{
  "model": "multi-label audio tagger",
  "hop_length": 160,
  "win_length": 400,
  "stem": "single",
  "num_labels": 51,
  "init": "xavier_uniform",
  "optimizer": "muon",
  "learning_rate": 0.0028,
  "nesterov": false,
  "orthogonalizer": "newton_schulz_5",
  "cautious_weight_decay": true,
  "batch_size": 64,
  "epochs": 22.4
}
Rows from block 12, named by matrix and row number. Rows with one number belong to one channel. Each number is 128 + 32 x the weight over its row's rms, rounded and kept within 0 to 255. All counts start at 0. Numbers have three digits each.
# convs0: first width-5 conv, stride 2 (model.blocks.12.convs.0.weight, 128x128x5), inputs 75-89, a 5 kernel for each
# convs1: second width-5 conv (model.blocks.12.convs.1.weight, 128x128x5, transposed), outputs 75-89, a 5 kernel for each
convs0.0:122123120112138081106141133140127087091094131131136125104114141142168148119157170145158159127111133113139162165127092105138126117081071091114107113148094106124131108115119137172171134087082096144044103129151131096087118149179
convs1.0:160172118158179153143100134146133144153171177154152093144117110156112110134132117129108138124133145157170094115121122109191231179115178151113111136110111120087100100192105087114096104102091121143153135094157134092104101180121
convs0.1:143165141199159164166141141108153140151146132080104117130180135102109121123157107082107141088097146168149111107095108099169069109124080071101111092069123119116116122135124089120109120122131141118147182149123102114134151214180
convs1.1:149135078099126147123121135129143160093110163122148116100159154199168111122122071086110158178192176127124092117181177196117154116146134160159151128160151150113096120180148159126092157171125158146096105101127146159149117083097
convs0.2:094105153145139098121142156116151119140123124179135130119134143093100107110118162163174130120118158140151106156174201165168140122134154127091085100079116111127102132179151130149134094126137207128182185123141168114114117124090
convs1.2:121151160150154134135125110081100092074085082098108104102158120127141154147113117156117129058067086095158135151119114158152129125127133140161170146121090097113136139111165127139134114106096116160115096131122136142109110193199
convs0.3:205201160139102139156113114116144147101105110141123149153159156133121109106146166140112073077107093099090161122100066084143173146175161158153126090100123138129162153147119119116128136134175158120145077115164129163114076044092
convs1.3:072093117098120091115144146167143131109160145108159110130174087081107158171158137171199197161169161174174151107142198217097125144130098169125136115090146135121118106107132118155144153144125123157104109113111083088125131188200
convs0.4:095124088075134168169119135125077065072113166134144131166181095083081063132069057104107128149144123119129138134104096101167190150078066158185131098108116126138167146170170155145155095106105123129109165147155144121146135132145
convs1.4:121121123103135117165161166143152124140086097145134113110118078081156156156168126148162185134102135129087175125142156168107160137113093124124154171113109131146164130135134139110089147103158206123137122134167139171153094062064
convs0.5:198168127121153112093099101099157144144110072080080112117118191138127101111144099120162176150145131102123141101107090127147118109103134156134108121175095099110103120131150149183199130114146134137099102136132184109109126125187
convs1.5:145145171129088110154146121154126140094128112070075131092077136107070087110119121099115104133174116096116157204138128126069070132113132110120117124126086102140121120165188082086111140114098125109140131096131164154156115149110
convs0.6:170161133086089131130121108075165126167126088140150147142121110115144122106068086098132141087118153203196132104152125123151124127108102121130107135148179157141118122116114128163208146158129137126201135100090115113111132120133
convs1.6:134144132104127151128150113093118136091094127110121048158077116122172182167120178145104093131115142131148188175129135098137161151125189097136123136146141134106108115152112105132135159133088147122121125157139128156163102137064
convs0.7:144148128130106171139113112124187157123116114110085136133146109079097084074113122147182203140129120100111132149131121133218202147138108108096098108150101091089068094159133140132130145131120121126148090088104117124110086072089
convs1.7:143136151135144139136107126186122179146132146139126103145179072140148117137178128160186166126107081075105138147155165159085079036065102149124118088093120133133131116136088094066103086129146203160142106094118108149166141090123
convs0.8:117127179162136103111124098090083079128165227163162143115116143125124140148125109123121107136092086120159142128122085085181184122078099126143139136110122096097112124206161117085104106096133154145135145148161143131132120105120
convs1.8:108166152112159110116149164146136126173136110123103126081120114106132135150099103121144150133137101099146131147198180145133111116136154084116145167133125155156162125167178152083140090092098119112144142143100123178124085111120
convs0.9:150143127131168163153143135161110094091100098138164141136136158160167133107124096092097090158179189158142097090089093112122118136062077107115118102125141126108107129135156145118102118120109118138074098101163189053046061070106
convs1.9:100066105139153150142117094043098089066066082064075091106116176172130109129135114105128113146186207157139078099069101131144163164130091137108085116121159142141120102188146119098111108116128117118109114092092090107121136148153
convs0.10:122132121099109082113119165150138132120149129090090098094121145138133103087079125098152171130123117106094052072089112138136145151121117149122107102104118087083092125134108104104111160136116143127114137137176129099108130141157
convs1.10:118116124162161167138118107124161129108136136104109102183225098104121136127129130109091082145172123153166129092111139117094104131143170185213191134082140179161149158119154149205205098113151145156116129112097118157148176135131
convs0.11:116070040038061095122120129089113106128117154141145160135111123114127112113139112137128116175172174172204102103122122132159147174159089100085085104120112108121135126112095076056058138134124142138122194140202213149145133118139
convs1.11:137125123100125139115140131118123133174131138153114127126152178184180119101091111116153132065119149164186149076056116144155169177125081112113161153130094091124100093096094103141141155125166191153147145147160121155166132141151
convs0.12:112097099147136114113136123115111092097152163155149137129160122095114110134116138127135149133121098136086087118123177145130139155167114180117110093059106138157144157130142156198177128119115107123140069048067110122129104101111
convs1.12:123147126142100148105145178137128103075097158115133101062104116134105080144155142192169157117132152126101105098125100079125124132128134075120150125120201162168128120127168136069087138099114054081066069163211205099123110065132
convs0.13:076070126156145145129135154133138152156144108104111103090120098121118094060086125133104096171156122104090150122131138105104058127113102148109127049049110113128133120140143109131120126134113110118066081113161180129150129141038
convs1.13:088089112107146117121121149206147125118134121099109154137130134102138078132126132147137171191126061135142114158168149215152164115151125155136127118118139144110096113122100125148147147181096103108115104097150148129064118140255
convs0.14:122117111099113093120159122127128158171173169161193144115101094114098126125084086054061094096086094092139144164141140176175117128147172120114125140178111121125123131157141115106122138145147149167135124131134162150131095097139
convs1.14:161179169127098142144192161096072084092152192135161097109113201179104091086075074088089072049115170136160092126142154141104091116167141093155177149088096096101117073140152131138130145129134153146126119100091054151154109063081
convs0.15:146139133167195196140099065045126105136163163086131144140103136131111116114130135112108112161171149116144114122153149167130196144173151136113166163143156167151141112142130144154159167158134117128132164160147135126120109117139
convs1.15:133126147114106120097136138128104125149139118125096089118161032132169117127087133149163183129173124142157146149139112130070123155120144096125157146109040126150111162098144135115111108123170150115098089096098168148085058111123
convs0.16:114113097123122064102113146125125099153174178153152140177140138152166183131161148108108056120108117109086145126104112065114089094153090066089088110108120139133153171106105110124096180201105079061101079108117125123129108141089
convs1.16:173143090061094130123123128096116168130085136134097110091089201160141097117057085073111146096111112146136146087126128168141168098117087157164192157163184152112102152090102199211139135158172148107131136092116114168177138128134
convs0.17:137122130155172100081079110128139173121103101123148128134122153136098136127140143149064110084115088114134130144153182180117109120132136085117113132157146163145143127165129097094121153160143120089135153148170074135129132122159
convs1.17:141129135150136158176155108106182123132131122127094105117113145164126123127083122091141131086066112181167126108079120171185177122110120114079127169174093113155149153095063101184183127099080155175115108112171101121152164147182
convs0.18:138139148127116138142124149135156117143135151132103138135163109089113142129169167134095134113101125139160106118142127122095082110112090126125141128122000000000000000202167122126134140129115129162142148146113089137130121112045
convs1.18:137149152171207088149142112114068052101092106100128115129108092095109146177091104139151158062100120185159117099115087103048084060073078126133089080115139120104084094156107103077022106151143133131156123099114110154159109105119
convs0.19:099101095122145118126129105124152131143149159091103133142137144127125109118128099115087087127133127147159074124129136166176172206201170054108131167186126124153147157150153146155146081128170197211100129135159152138127125084130
convs1.19:149148144130108170170178129151175169101133128089142160119131151124143138078117146076156105116137104127123094157143105099161129168192154133156124123051088119131121102131174163134152111142159172112106084080117095169138124124119
convs0.20:090106097095123132125088093068067103089138115158170135099143091064104121117110111136156193133125134149136143125167157113147191131094078177104097130120123166140132112090120127155115139132102097110135135112106061072102113139103
convs1.20:157155151200215137104106153135140097091081120183164121170155117100134119155144102125136164120123101127130111113120099123193174146138113097048097167152133148156149141191160135115116149192123075126069109093125152103169114129150
convs0.21:137123158107115117089111103103152151190147136149128118060099121143119125138106090105127142082111136137153196149134113161106144159139114181179140112163172142141126120197209188213178143166149114116157165123101055122102103103153
convs1.21:161168187209133155097111105066175194191206187114113110119090097102129215182133129111123111089141144121098144136119110055127146163177164084114133160153106114145153120114152176129120091057091137161124127100111150156152106129133
convs0.22:117179168135107099123116143139169217132162129186164180128148130112108122095124220188143123137123087134129148114108138122151178127140134137126098130123160165160145122106134147160103156134122095095158143174167136096106125139113
convs1.22:121161141107116122151136145158129074106121092135137056061136134106130188137125105141181198091073087120145186130133140156118124080079132145151133100100114116119113136143118124131185092086068072102134140091138141109105156152171
convs0.23:133100067085114154166168154131115141121162231146152140091113120134090091135077110184130107139129138119142100093111122142178147108162165180155107085100094106101105114082086090119143174168178163169097055140179183097106109120123
convs1.23:130146132111143113170150135123143085133100090170145139153109136124124118110052064118122135160154167144138146102106096129138135149152124189121080094106085109138146161135158175133114177116072120128094158156151133172165160109068
convs0.24:146141120100096072114136160161058111119115114149166075091126161134138087081160175147090121092139164160107127119143148119123138203128110075085105165155133136145127104115155139136139118121113108084120089124136127113112123137092
convs1.24:079098053128134134121099157153135119138113120174087092094110156128096065063175143132103133097119154184122113113080122143117149102122104170168115078107101103136153147130114126097065016052128104115143104121143113183154126097118
convs0.25:111108123143136126144145155143132111147124128168130143130123156141133134133153151139155145055042063042048116096113113124108084101062080058092131130133130121110121119081078097061059177150128117102161169145130118090102113104092
convs1.25:079094110113082151184159133064134116136111098107102127160179127131128117087100143110099076117115094092081123162153123120123140115136120128144117138111170134105133123135135133163133100097115147152160123075106145157167127087075
convs0.26:125080082089083154172147167138146159153094086128112124138089085089083102107128099100164111175175163181173143140122111095181153138114124156134126098105091105123126144115090073087124094088082089105111101060080061151144130147157
convs1.26:131084080134143157151120120112134156130134127124100107103138160145108113085137114158146145102153116074075147134100119126129171134145107110120166173132131143124157181079130173195140118115120106138127103103164185140151108128157
convs0.27:141132137146157138155181175181064074125182222141144122083082182193162132120172134121100091108091122120151192170152129152072063149205255183178132154140129112108098117200165173154128152131160141175096103118170178135117134108157
convs1.27:146177141075089095112093143125095054090090086187123127123150147142161141114115136103123108196165101105082192174122109126085118151150157148171164149116159156132123144114121126104152128091117125070089104096129102104115083045054
convs0.28:127145134141153140122133096102189193138098116128107146151159124097135123117127134112104147119121117103117151143131124137223172102156128095117146164178093095098090103175150144143183164157146120138141118141171144145155161154154
convs1.28:125116125155174120136117121099113153166166168144142109126169159134092109139183167156143131129109112122074162115138167157154134113165175129132128156131147182152174209093105134182173099126115157118136124114153143104088098105125
convs0.29:101129129140149184194185195166201203185167120093110131119112156145123121112145135119100096101121091112128129129118111102191197162116151119055065079068113130154166165140120090084116176152147153127139141167117132109132136160150
convs1.29:122122146177179159162152130116138124098112115087138155181188089099102135135158119137109075184166148132082124171175161153118138135137119128168155099130083109130149132161161145147111122102060072098140125136143130157131119130092
convs0.30:137135149135120130123168129145125108125098106252222190143071117097078081087107122137099077141108110116167132114122108114118166179160169092117104135166091078126136127096063102093074124142125113149110080129137149111132132143175
convs1.30:199179155101068140145154137152118127120122121159120103084101125111107088103137125079124089068091063095098157106106134132112129118137141171171155122137143182164130157127133135134123032044111166122165148114119110148124122105109
convs0.31:122085095084099131129108095078123147125152103122138128148152128126160141151086120104135121112143114122122109112156147137086131134076114085144148208164136126152165157118086110134118087105127210168165176115118112104092117114112
convs1.31:133122148147083113133115151157135109108150212119132147138151128055086142175101131088117092128150110130127186127103152167155134163190180143159156112191123095121129112113099128074114173128101090183124104150110097191210225147092
convs0.32:173141147130136109104077073072211195164174182116099160192194147133131137086110126118124129129124124151148130148150170140191142142105156071087098110074173158154139154091101118111093153124116123142116118100073120184172160122088
convs1.32:097105108111143084107144169163101139146134119164142116097129126133106100100159119152155151119143134093111124120093143160111126130150184115116130141132153146161157198078094149185224062079106119135134117093087106139146121124162
convs0.33:121196201220174132141131139141135128151105075135188134110113111127093102089143113101102066149127102088086126144146133119094088098130115123139126134105140124119122128096134109119090078069142138159084102103122126124133122145117
convs1.33:099078094120132131146115133141115130158182165112116094111107135119149170141110114107114131197177139127120097136107114150131134118132124219161067114151142124137116118148136161187190165138111082100182190168149160093073074121121
convs0.34:142112138130167144155127106114155107097124129169156130120103078098109103126130148158162137085112100115102116102114117120166155115077082126120122125119111127128071036134132118126129141167149146142157149142154142210207198179116
convs1.34:110151150190252044108093101052157162150144151106119116118165105094124116093155114140137093119132138115111129128080109152069117141159152092076150181158093112100146172132134124099131119108128141112154119129197190088078086107127
convs0.35:116111120106118149144151146154108110098123143193151164174165133090117103150101068075080120139114112087097107126136134130160188131165152104124107130125155149103086075124111083076086150113131109135077120105106088062075090104096
convs1.35:126146107090137099103120135096088081094105126096074119136113158148142153166106078110128130173097086137130116128118134127105119148176181122102129182214158169162167179123106088088090167125090103143107103107105127116134151121090
convs0.36:117108130161161066055111085109122092135104114112130138121143082104145161167150137166155145119122150132169085105166181176119087094086159078099127101136105122125137145176156127144130108087120100118099087104109131052057088081089
convs1.36:143132125159162134174154094118138133146179132121137078109122153132086143149121126145150143106085103142160108088074139145156182148152144170128174196179126115112103072144160148130087134108053146136033081089095125135136090125118
convs0.37:103078122133123121106122121174181133104112121118081125111113104101124099132059058113106141123114117142155104127141134170103147130167121140168184178167153156116122126128101113103160085078087112175189182186102031126097103107125
convs1.37:126124120116125152147127134144134125117114136171092102112141115112168191142148108122130147077077112148186123165149111124071101121123081112125100129077084080087106086162127087075142210152120115156122179108158128110120125088104
convs0.38:173121112148138086098112121114087123142167171126140108077095080120159147166161136123105095117121085104110145159152103084162156122165128120083130159102129124125133126076116145147177125118141164144120107094058114082086088089113
convs1.38:100138104135204192156165179208146124138099136136114116146118138052105127128123116125115138183184224183128126146135134103150164160131150131132171156136144120163106084151139105083101135166135147169094149118125124088103123139143
convs0.39:112138128166186088098129118125104091116131144132133127148187136154172124110139133096097080126129140095069140163139157124154147167206161130126102071074108128124143140136139157163114180150117089066122116094079105135148125161087
convs1.39:126142115112082145157149119095093126095118138134110118129120131090114130165109129145170150164141105099151201210128114125140121095123093160147144113099099090135135133043093129187201174145131100096132156153151177138164109133162
convs0.40:175188148146112171164139136111134100098087122154146127138140133141129131134072142086155120116115107099106130149140129159163120133102033140137135112153167164166150160099106125142132143141135133112138120135133191182173124121153
convs1.40:094105137138160071105123098086173175179148116155155113132166109157128153173046054059086073103104079099139105140171148140132127147158185124132139135122188192171178178093104159197192154122095094153133145145142162145143151187183
convs0.41:090134149143172205123085111124057083090104080181150161138128089075090090121131096106143144124124149132129136125135092106126149175188119116140132108110202164134098082132176145139139135159145115089133135148135132121132130128155
convs1.41:178233255236132173161156136114149138110077100153130159143120112139135157130118135114133136108065072103109131126152151166174161122118136089098161201103088124139139122109142140119108143113117183158145153136119105128101122121129
convs0.42:152128111070075105110117097086106101095068083116114108077116099122116125125105061051075083160158162184176124155151151167123069103139133094106126175162142116127120126171140113077108089092111113105078125113098096133111101123117
convs1.42:110101191121108144175193161120182145193158169117115104071112144137113108125142150105160169144157146141167087078127183176144134114110138100080130137132109106141159153165114107109112091139122101150114099110106115127137114105103
convs0.43:149117087118133125120118106123142126131084075119097129119109116129117110125090102060064071146159151149155119129145161130112126117113089122111113111097147165161163118141132127147116120102079113138158107134122131111101119100092
convs1.43:142139170167119184173165138095138148102147128144139133146129166202131116138027052074054065158147144106128122074076121107121122111145164114155173122077140144153157165096098104137151138113131130177165155185154167113127109088063
convs0.44:167116083101111090070096138155140125131121115125127117092150156128134135117159156119116116116199161162119120110120138178130110156149108101136123119152151126117092103154125127109115138166143128148139136140154076141118121142146
convs1.44:105081122119116056114124105106175146146112129176164219185139172119082078101170162122139103146088100113094129139110104103116120144115092159127108142113118120124093102155196146115101129159109119124092156135141147102114196151092
convs0.45:114127115123128083109099093075130076071098116102095139179229146146136153152158177145093086104096134160162102112145184169106094161198176118126142111087078094085098113140140175152200112113133147154143147095076099122123116102110
convs1.45:131135140086107149143161166197110130094106138121116119110136164193136121119080114119088080076123076107112064097043084097137168132161128110094120141127089113099097097134116089039092096160172128097116148142135138134182109168207
convs0.46:106137165133118216164133078084165140139119112117127146156133049107162198234092114133212196088118125174167099099122131189111143132121084170125112091101132138135127133111122148147151117130166147195112115119143148127099108103132
convs1.46:128100101096121141166120092124137102071121112108106105160139109091128162115195177161139179171158095098133171171106131167164178168188126135129098116122139154135074080140156170134144180170110097074067107107118147139190179148122
convs0.47:092093130103116105152159181158103096104108105126171161150114103101115134116151102133097125099069074084092110112116129144166150123117158068051067103123129104119139173110120138154178141077094087124139197135135142048080110092124
convs1.47:114117140122130155147175166141162105108144182103168139191218117147104109123102076065079064127162140145130169174110161176142142102064097062145178079048115152149124155159096075104120138173159124125146128097127152039069078183169
convs0.48:141121157143155100083117119117069118137151136152103123101107017017089106128075099092114164092114084130145148139133098069093142113097091114115156143107117112108097086132095093101055114116119137159070044110101100151120100104095
convs1.48:108136146132160093126145148159110083089085096150095113104083099107121141127132120113114125147094074083104090092125148133087082098118129138126100147158074122125144171174143122096088115109150198129105085102127135176137101090080
convs0.49:157121165124133049036069109115107127154142098095117111104101056063091058112193193167154157115087096102082110131122124124075141128150087113113132146132075070074060093168229183163097149146159163148174164156141133109105127139145
convs1.49:148197193191132116083101152129131125123138203127124072097140083100135134148094106146117146095125127115138098099143125103077059037058100094097082105125103105133101111169108080066076140070092100102103105174191178055100153123182
convs0.50:125113118192166152141138117107145147154129157127104114097123140168152149125092104109136109119139169143157046064111123142113112123110163118131129128127105115137145144170181177135123136110094098133147136134158127142135128116125
convs1.50:088137134123126170164149134121114113145128122107139102091126123157130067074111067084096117187146109120086080067162177200128164133093085150112114116137145187157127121144145123117143130140136135096173126162185151119133151127132
convs0.51:162154122137142116118105131130107115117088102112086073128172165117095109133178159114087082079085106122132130079102095099135182123150151105098119107131137149140146136129111135121106182145117064006136105124127091105094149146155
convs1.51:187188200133065152147132086095076120114155147087134092123120146159125105151101107123133125091155159173152105127132178129158214153116095152121136170119106128138119113135077080191209163124104120127144112119115087204214104121137
convs0.52:125163144115133155095080061060127150124104114089060076097082075083095102119035066118144132185193155129076138117130138145061089107085078124126108116143060053048075108063093093123129155131071078111071083094095112072065067078079
convs1.52:118124116126138002068184189149171164142155188135094068105122125105133120114128126139128117129101086088077145122115104081126115087072100130106103094107128131138148126093070056066113171176183159148107109099078052106110142171178
convs0.53:124157153141154080113147162159104136143170153181206156165094067131156143148166153108109088076088118114136150120093089094084083106179207133137124082067111094085054079175161118120153129143144144105149154125121120017005026040035
convs1.53:095113139132178088096144135109097128116110129165134137105124164156131148137111102100139130113096126125151140124137129125116098113139147083107114130153139130113147190126101135104076119129132128155124120123126126091100109096114
convs0.54:099117134152133197194172134107180131128151155125074081101109127134119138129185232183124099134115096104155102112128103097092112123120139092111096156132065077108135094090122096081087149164138141184146139169163113003030099106116
convs1.54:040127139121120170165133191197202161139090130099134163109144119127125136150149124084134131149093121153173116153076090128161171136125103049108113174147116124139136152094109167102088114100116172136121129082082115160107116153160
convs0.55:147085112100044150118133138110170154189194162169134081125072140140123122079109125111158169116097135161152061070120151133107166148068062091117103132129099116137148171172155132125109084104132151146133126117117150162129135172084
convs1.55:119171121121151139137113114139149147102114134108096093085122081099112145158099108116122136147151149204151124125124136088126154143135149142152148162168141138103090092190143120086077110129137160195152156139134108183156147112144
convs0.56:197124099060055118092088093094118138136131158123115135109120124123111109133129186177159095156147150114100139123125137170132110091135129070101158208173175130107101092150147186167160166177141152117138175135103114154138116089116
convs1.56:108151168157178134122110144096096110150105097141094090108116157131166172174134114139170146183142175143136127078087120132114107105154143050075106167140168173123154151072122169147117092045068092106123102106145113095126138133136
convs0.57:174154149143160138115104084100171145170147144109107136123149129144136142129154132142146142139124143111086119126140133124174168155152110132137154151137110089090080067021041078082060153135148135115166154135131154125132144149146
convs1.57:130115115134153051058042057040140130089073100109091098096125124119126144133109107104104089185167128101094124119101099109175177181163147103067085135157091106118113107144161132099107108139126120124173166162165141119085103135165
convs0.58:083107104130135150150131159177145168218167159193186133120135105090104145137119119123153142103106122146141082051086095091179185152143160143093108086120127114107094083149161185150125120101100064053149108095111133135126122070069
convs1.58:119140172141111158171124092154115116118136131121124086151132142134115170211141165165173126100089105199215171101150116116124117166175163124104132171163199211152127134152137122109117125150145148104165141132118169015068139154119
convs0.59:093129119147123132106115132161129147172142120144108115089081137113100106080138129136164127117089113090087140156137118103165122161117132107100104097108137146171160167142110138122113150173163105090092136159202190163165146113094
convs1.59:070089075113100133140158174106126117127112133099125127154159120132128141125119132170159145144176177221192132127129136118109113156135123173159124116139122138133130139082065064105162149108020071113101076065094110105084129136166
convs0.60:083072117122135127114122116151134120156151120138143121123125114133126088098164144158105061126126130167164139126122158170144132147128127130112163168172098113101099107099072061092138100114134169153135140112115138170181177162147
convs1.60:126132136088092161195179099116147135104153140090131143137185211101106172183151136096140120113113089068138137122102089124143135129123101139148180221242107087108147128126127184190153158172153119119096124114124128142142128112111
convs0.61:120130112131148144148119096126192166107094080164120114141146126097071102135183166141106103111136122117120111116125117111165173124122075122222175106102143148117105103158114104116133095134138114145112092074101108138120122103098
convs1.61:115145125106123119134112160160092102124099139183122195136150108074087111105160114092122131141096061080099171171086131134150171157128125056083122160141144147138141123082111155104113184157169165102153116083153163075111155179187
convs0.62:093113118131137112132138156161101138159230204153184143134124098129123122137123146134136109098121127151125095089104116128143191152095084107138123150188095094106141137135130137135099168160183189168136122122101108106114117147209
convs1.62:097103138153138156151145104124151112137166133142144141115102149144154116108089143149157165053093140166183139119145142077108141141141130156113085154138130145145107123142173177128154155099070109118071095134127094080134188177120
convs0.63:081102129151124112089109110138129112156127179156139128099117102087085075109175107106110152158111091070080140141120105097107122131099146112087076063056171145141127115089131134113115168164145147180180186173139166072094101143135
convs1.63:102135114099088188158159180190160120136106178148158185190193108114152126135172166173162171154187209206196093150162114091083110108119137107112107155166070072077080101141134140105118140082105146087096096081097094117110116122149
convs0.64:131137122092094150131122097088132165182167136159172151130142109125113107102114150150137135074068090128140144128155174192082119110071108142162155136158086111117104088141147130148148129145135148133149137178171134066088095111121
convs1.64:099126130126142181164145158159107150155178179109112074125091060080116120103076094149127087103121124108097119105108109130200175139136161153185169151100129138112165149113135136127130106176119120113149123147135123117155139157140
convs0.65:111104104104122114103097093083139090113138171163149182171139133154137127108081121096127148142135112119141167151168130111114100131137160079100095090077068058086120122107120139210174148143139172182055120121134141143135092082063
convs1.65:112184129088152142129120099100127150137145129147159125103140093147121167163108134135138137149174154150144103144091146162192197142158154127136157083110162166153136148078118131117142136133141120124152139131183220089159131147122
convs0.66:151122122098110121125131151140109102081145146170147130131123105118165163164095180169202193139160148168125106096095114118146205146160155098113107102123132122088087099113130183186172102083103103131100115142120165106096098123137
convs1.66:123138142145124140120111139136135150190188160124124141145178161155106122103162196164218209101104055082113144166125114109089083087099093093058082170151101140112097070141177206142155089167128116117126120131118147212174137114114
convs0.67:138122143144134131130106088067117125100096100194156120117094140131116135117160128140167143128096077108152132125150133085123139088104130137136071125108067086149141139142147144160113106087102144148082059114123167070054083102020
convs1.67:120138102095120095167151101150190152100146136106121049132123060155147139141153137160144146138119128154142103091118100082083124144108118160136141106116174170146125134126094100092074125101080121117162145130106069119090064109141
convs0.68:082073105110131164139141109101129125130138137102149159144130124126134118114117077079079074153155150125124121110112078079125106118160199204177160145072115129121128113119124090076082124121135127125110148184131064108115122143131
convs1.68:193175156122076143101156136133099095027114174168142158135116092093069078103176172068138139119096079099133226255126069146121121143146131122149173153107149134119134131116057085100130144136123124190161152131158168128127131122196
convs0.69:193162139122116071115139149144147125111126159097075080100150174201192180160126102074098097153162111126130150108094114144160128077133205132144125069068101097084109121084081122155176100097124160153173130130084127138136137122137
convs1.69:132139159138186113118130113102135120114103101181160112142135075143128148165188133119099154158146102086127187228115124116128133124148143145132114124173132130122108093132107089094080142121117119127131122109139167174121053114155
convs0.70:096108113123126110105121133149131110130161149126108168196177151148140116124129153116086079143127120122107143126126117136146110118083073103107137135145119115145127128153134162161147084098104092116137148125110102099089106115093
convs1.70:080121084082129148143119118083096113121085107132102106079120115113126132149119105146176185130073093074055111160113136144098135120125086121112113163139218175188161132100093073063090139130169181123158136109139153125136099094102
convs0.71:121125130132118113105125127134115112144151122094088104154196144145149149134120148107131102147130122118106170142103104068097199219216208190147118095062124104130130124162146124146174085103108110120103135122159105157146128142086
convs1.71:089059107128105103108104123135105115083095132124138114130126092112119092143115153102114129206205126119149149133131113133172159149162118110134073123187065104135113139145141151133125124112143162150078103109125137122174133140157
convs0.72:121105065080081154146118112094144129107113183143152128114110130119075079106156157109104134109112132115123145106105128177131145179185142137118075090118122126151132132152115142123092104133142166150079126127154145134104105071121
convs1.72:109152171118070142132162135120137139105126161086151162107101145140156136122182202177147153118105128102148109138121147140150179217173190110127169122114114088141132092141137143051067139092098136145104087128124112179135135104103
convs0.73:117134121134158195170172142139109099164160143122143159139138096063063076105143186189145088116082118068104106116136134157154126152162137130092069136115197164173117099079081129123143074074130114118143133109088066083080099117170
convs1.73:139201171181150162128117114149134069114136138082135121127127102064123149149118108133123155137173152137141084113105149147132153146161138090146175113061096073125157129190174174112070155159128115137140137140178145096077150184175
convs0.74:059065066051108179136117087063086102129142130156132125151165107135105133123213236161162139111109106089069133148156183191124132134143110134208179147121150123106102087112128143116119127147121139144105110137194192140142169161171
convs1.74:093104116127145128129109124144150136152147128108103131134157157136135172139121093084144138128096077132157100092061093147075096131089072102104103134109041055087088071108080090124211153152093098081138154135130146045085152199168
convs0.75:103160145129115148130117105092129098150137109122121140145131126114126117124209192151126084102102135092113133127109101122148136117123151050108133140141150159120101080079078086072124182187141146135092113119132160102074100099120
convs1.75:129154151142153134148152177159093110119120153110104063108135110080134126118168138114101147145184106121147143119103128127134178168145173076097116135103116105135124139140105107087170130065053101124121143099128123116093099108142
convs0.76:222154123085076109090107142128176115117115120142105082065058120136125101101119105105141126127134131149096148100097101079089081138179191120150122148123112124154152172084103136157144190138144130135108122138159167137117120115061
convs1.76:159154150079088105114161171174140121113107134176129150121163143142129098110141156111115130129124118137100130164120125120101130063092089163154126102074060119080061107146121126119196106114138082085114141047084083142182159093108
convs0.77:145214183179104135126124138122168173158156143153169180151120104083125121148146122152147140118133134141142136143146132129094180154137113090129139128113130118104102091155179177170143124129158190213133149186135122125128130120129
convs1.77:149145158169132128113130139117163131175196163059082072073142062095115171123088110149123110151154111124142113090117118152106112109101133134101137155144083097114140132142156141130134135148109115132119111129105079130116130160182
convs0.78:133115173204230147133150142142194170162153129151116111129132123135113151167132122132117139149098102100128133142164170156153140142118177076084066098079145149146137127107097099114145097069091101121181098091111084124100103120142
convs1.78:059161098092114137136134143102142137141117131100074107120124106110113151190078069082097099129142148114159153130101109115095129158181137109143168172136101116120121116119117066113170160108173164164169150150179166123140123162156
convs0.79:206197140115112099098118129111126096126139163140153121119140145121139121138142093108103114098129124135117114083080080071081069140150135126115104149136155138134120092135143127129125120096052057109073052056094114118137146159107
convs1.79:066134117090152151145138195148177119129106152110122123092120166113134100129148120143146136080134114099106105117126142172141112144126121084067146130170159153120155143184179140111110098120132123078175190135142156153096112090121
convs0.80:111178156154155120117127118113075107131135132082085084105129113146133130128107121112147123114102106111131119133152137126126128127153132034047102185166095092096117113115134119108140113095052041097099057114102121143152152148120
convs1.80:145133109113136161131114142144170117088102096104126091146150197169084077075107122121146139129107122158128095045110190184160133119104091122116130103169155149139159113111155203199170120178107070105129141114144094142139068078139
convs0.81:152158154108115110114130152157139166142137114157164157145143136143130114143103088093116163127135115138157143129111114132122171140108118119099097132163114110086090109138099086089118190147093117165175154126092083156105129131146
convs1.81:157114094127176148190110135138173090113074119140112076180180075063125160192133071092100094173150120148061148094128153149150154151123180083093136151174180152160112057081109111106137090089091113099118156127127103127119110138147
convs0.82:051042093137133105116090090065161154127114122088114108104060067085100113085114116126111104095082098097103123142169191160151132118130182109130130122114138131142143131216191145143145126119141157166112160153129105212210185194130
convs1.82:069094148149160043060028048064171155151149127105090087099099188138139180124058078080089082126071109136089118085082099108118120108123117125134087145136073085107124104146167153115144134158119102130123130147141138104129120108139
convs0.83:046066108171183145122135143146179155154174194076089121134133071090117143169151173166143167070061096100128109109124105097107112101106087134131098110088145143145149161113093091082108168148121107100153130133138151098063079078143
convs1.83:108133105090118138131120091104133147124152162166127102090102061073101139090143061052109120158170160143113108137105092135070085084107100137153168154090159122162147105100062097099070164137125132128110135119118142078099103132145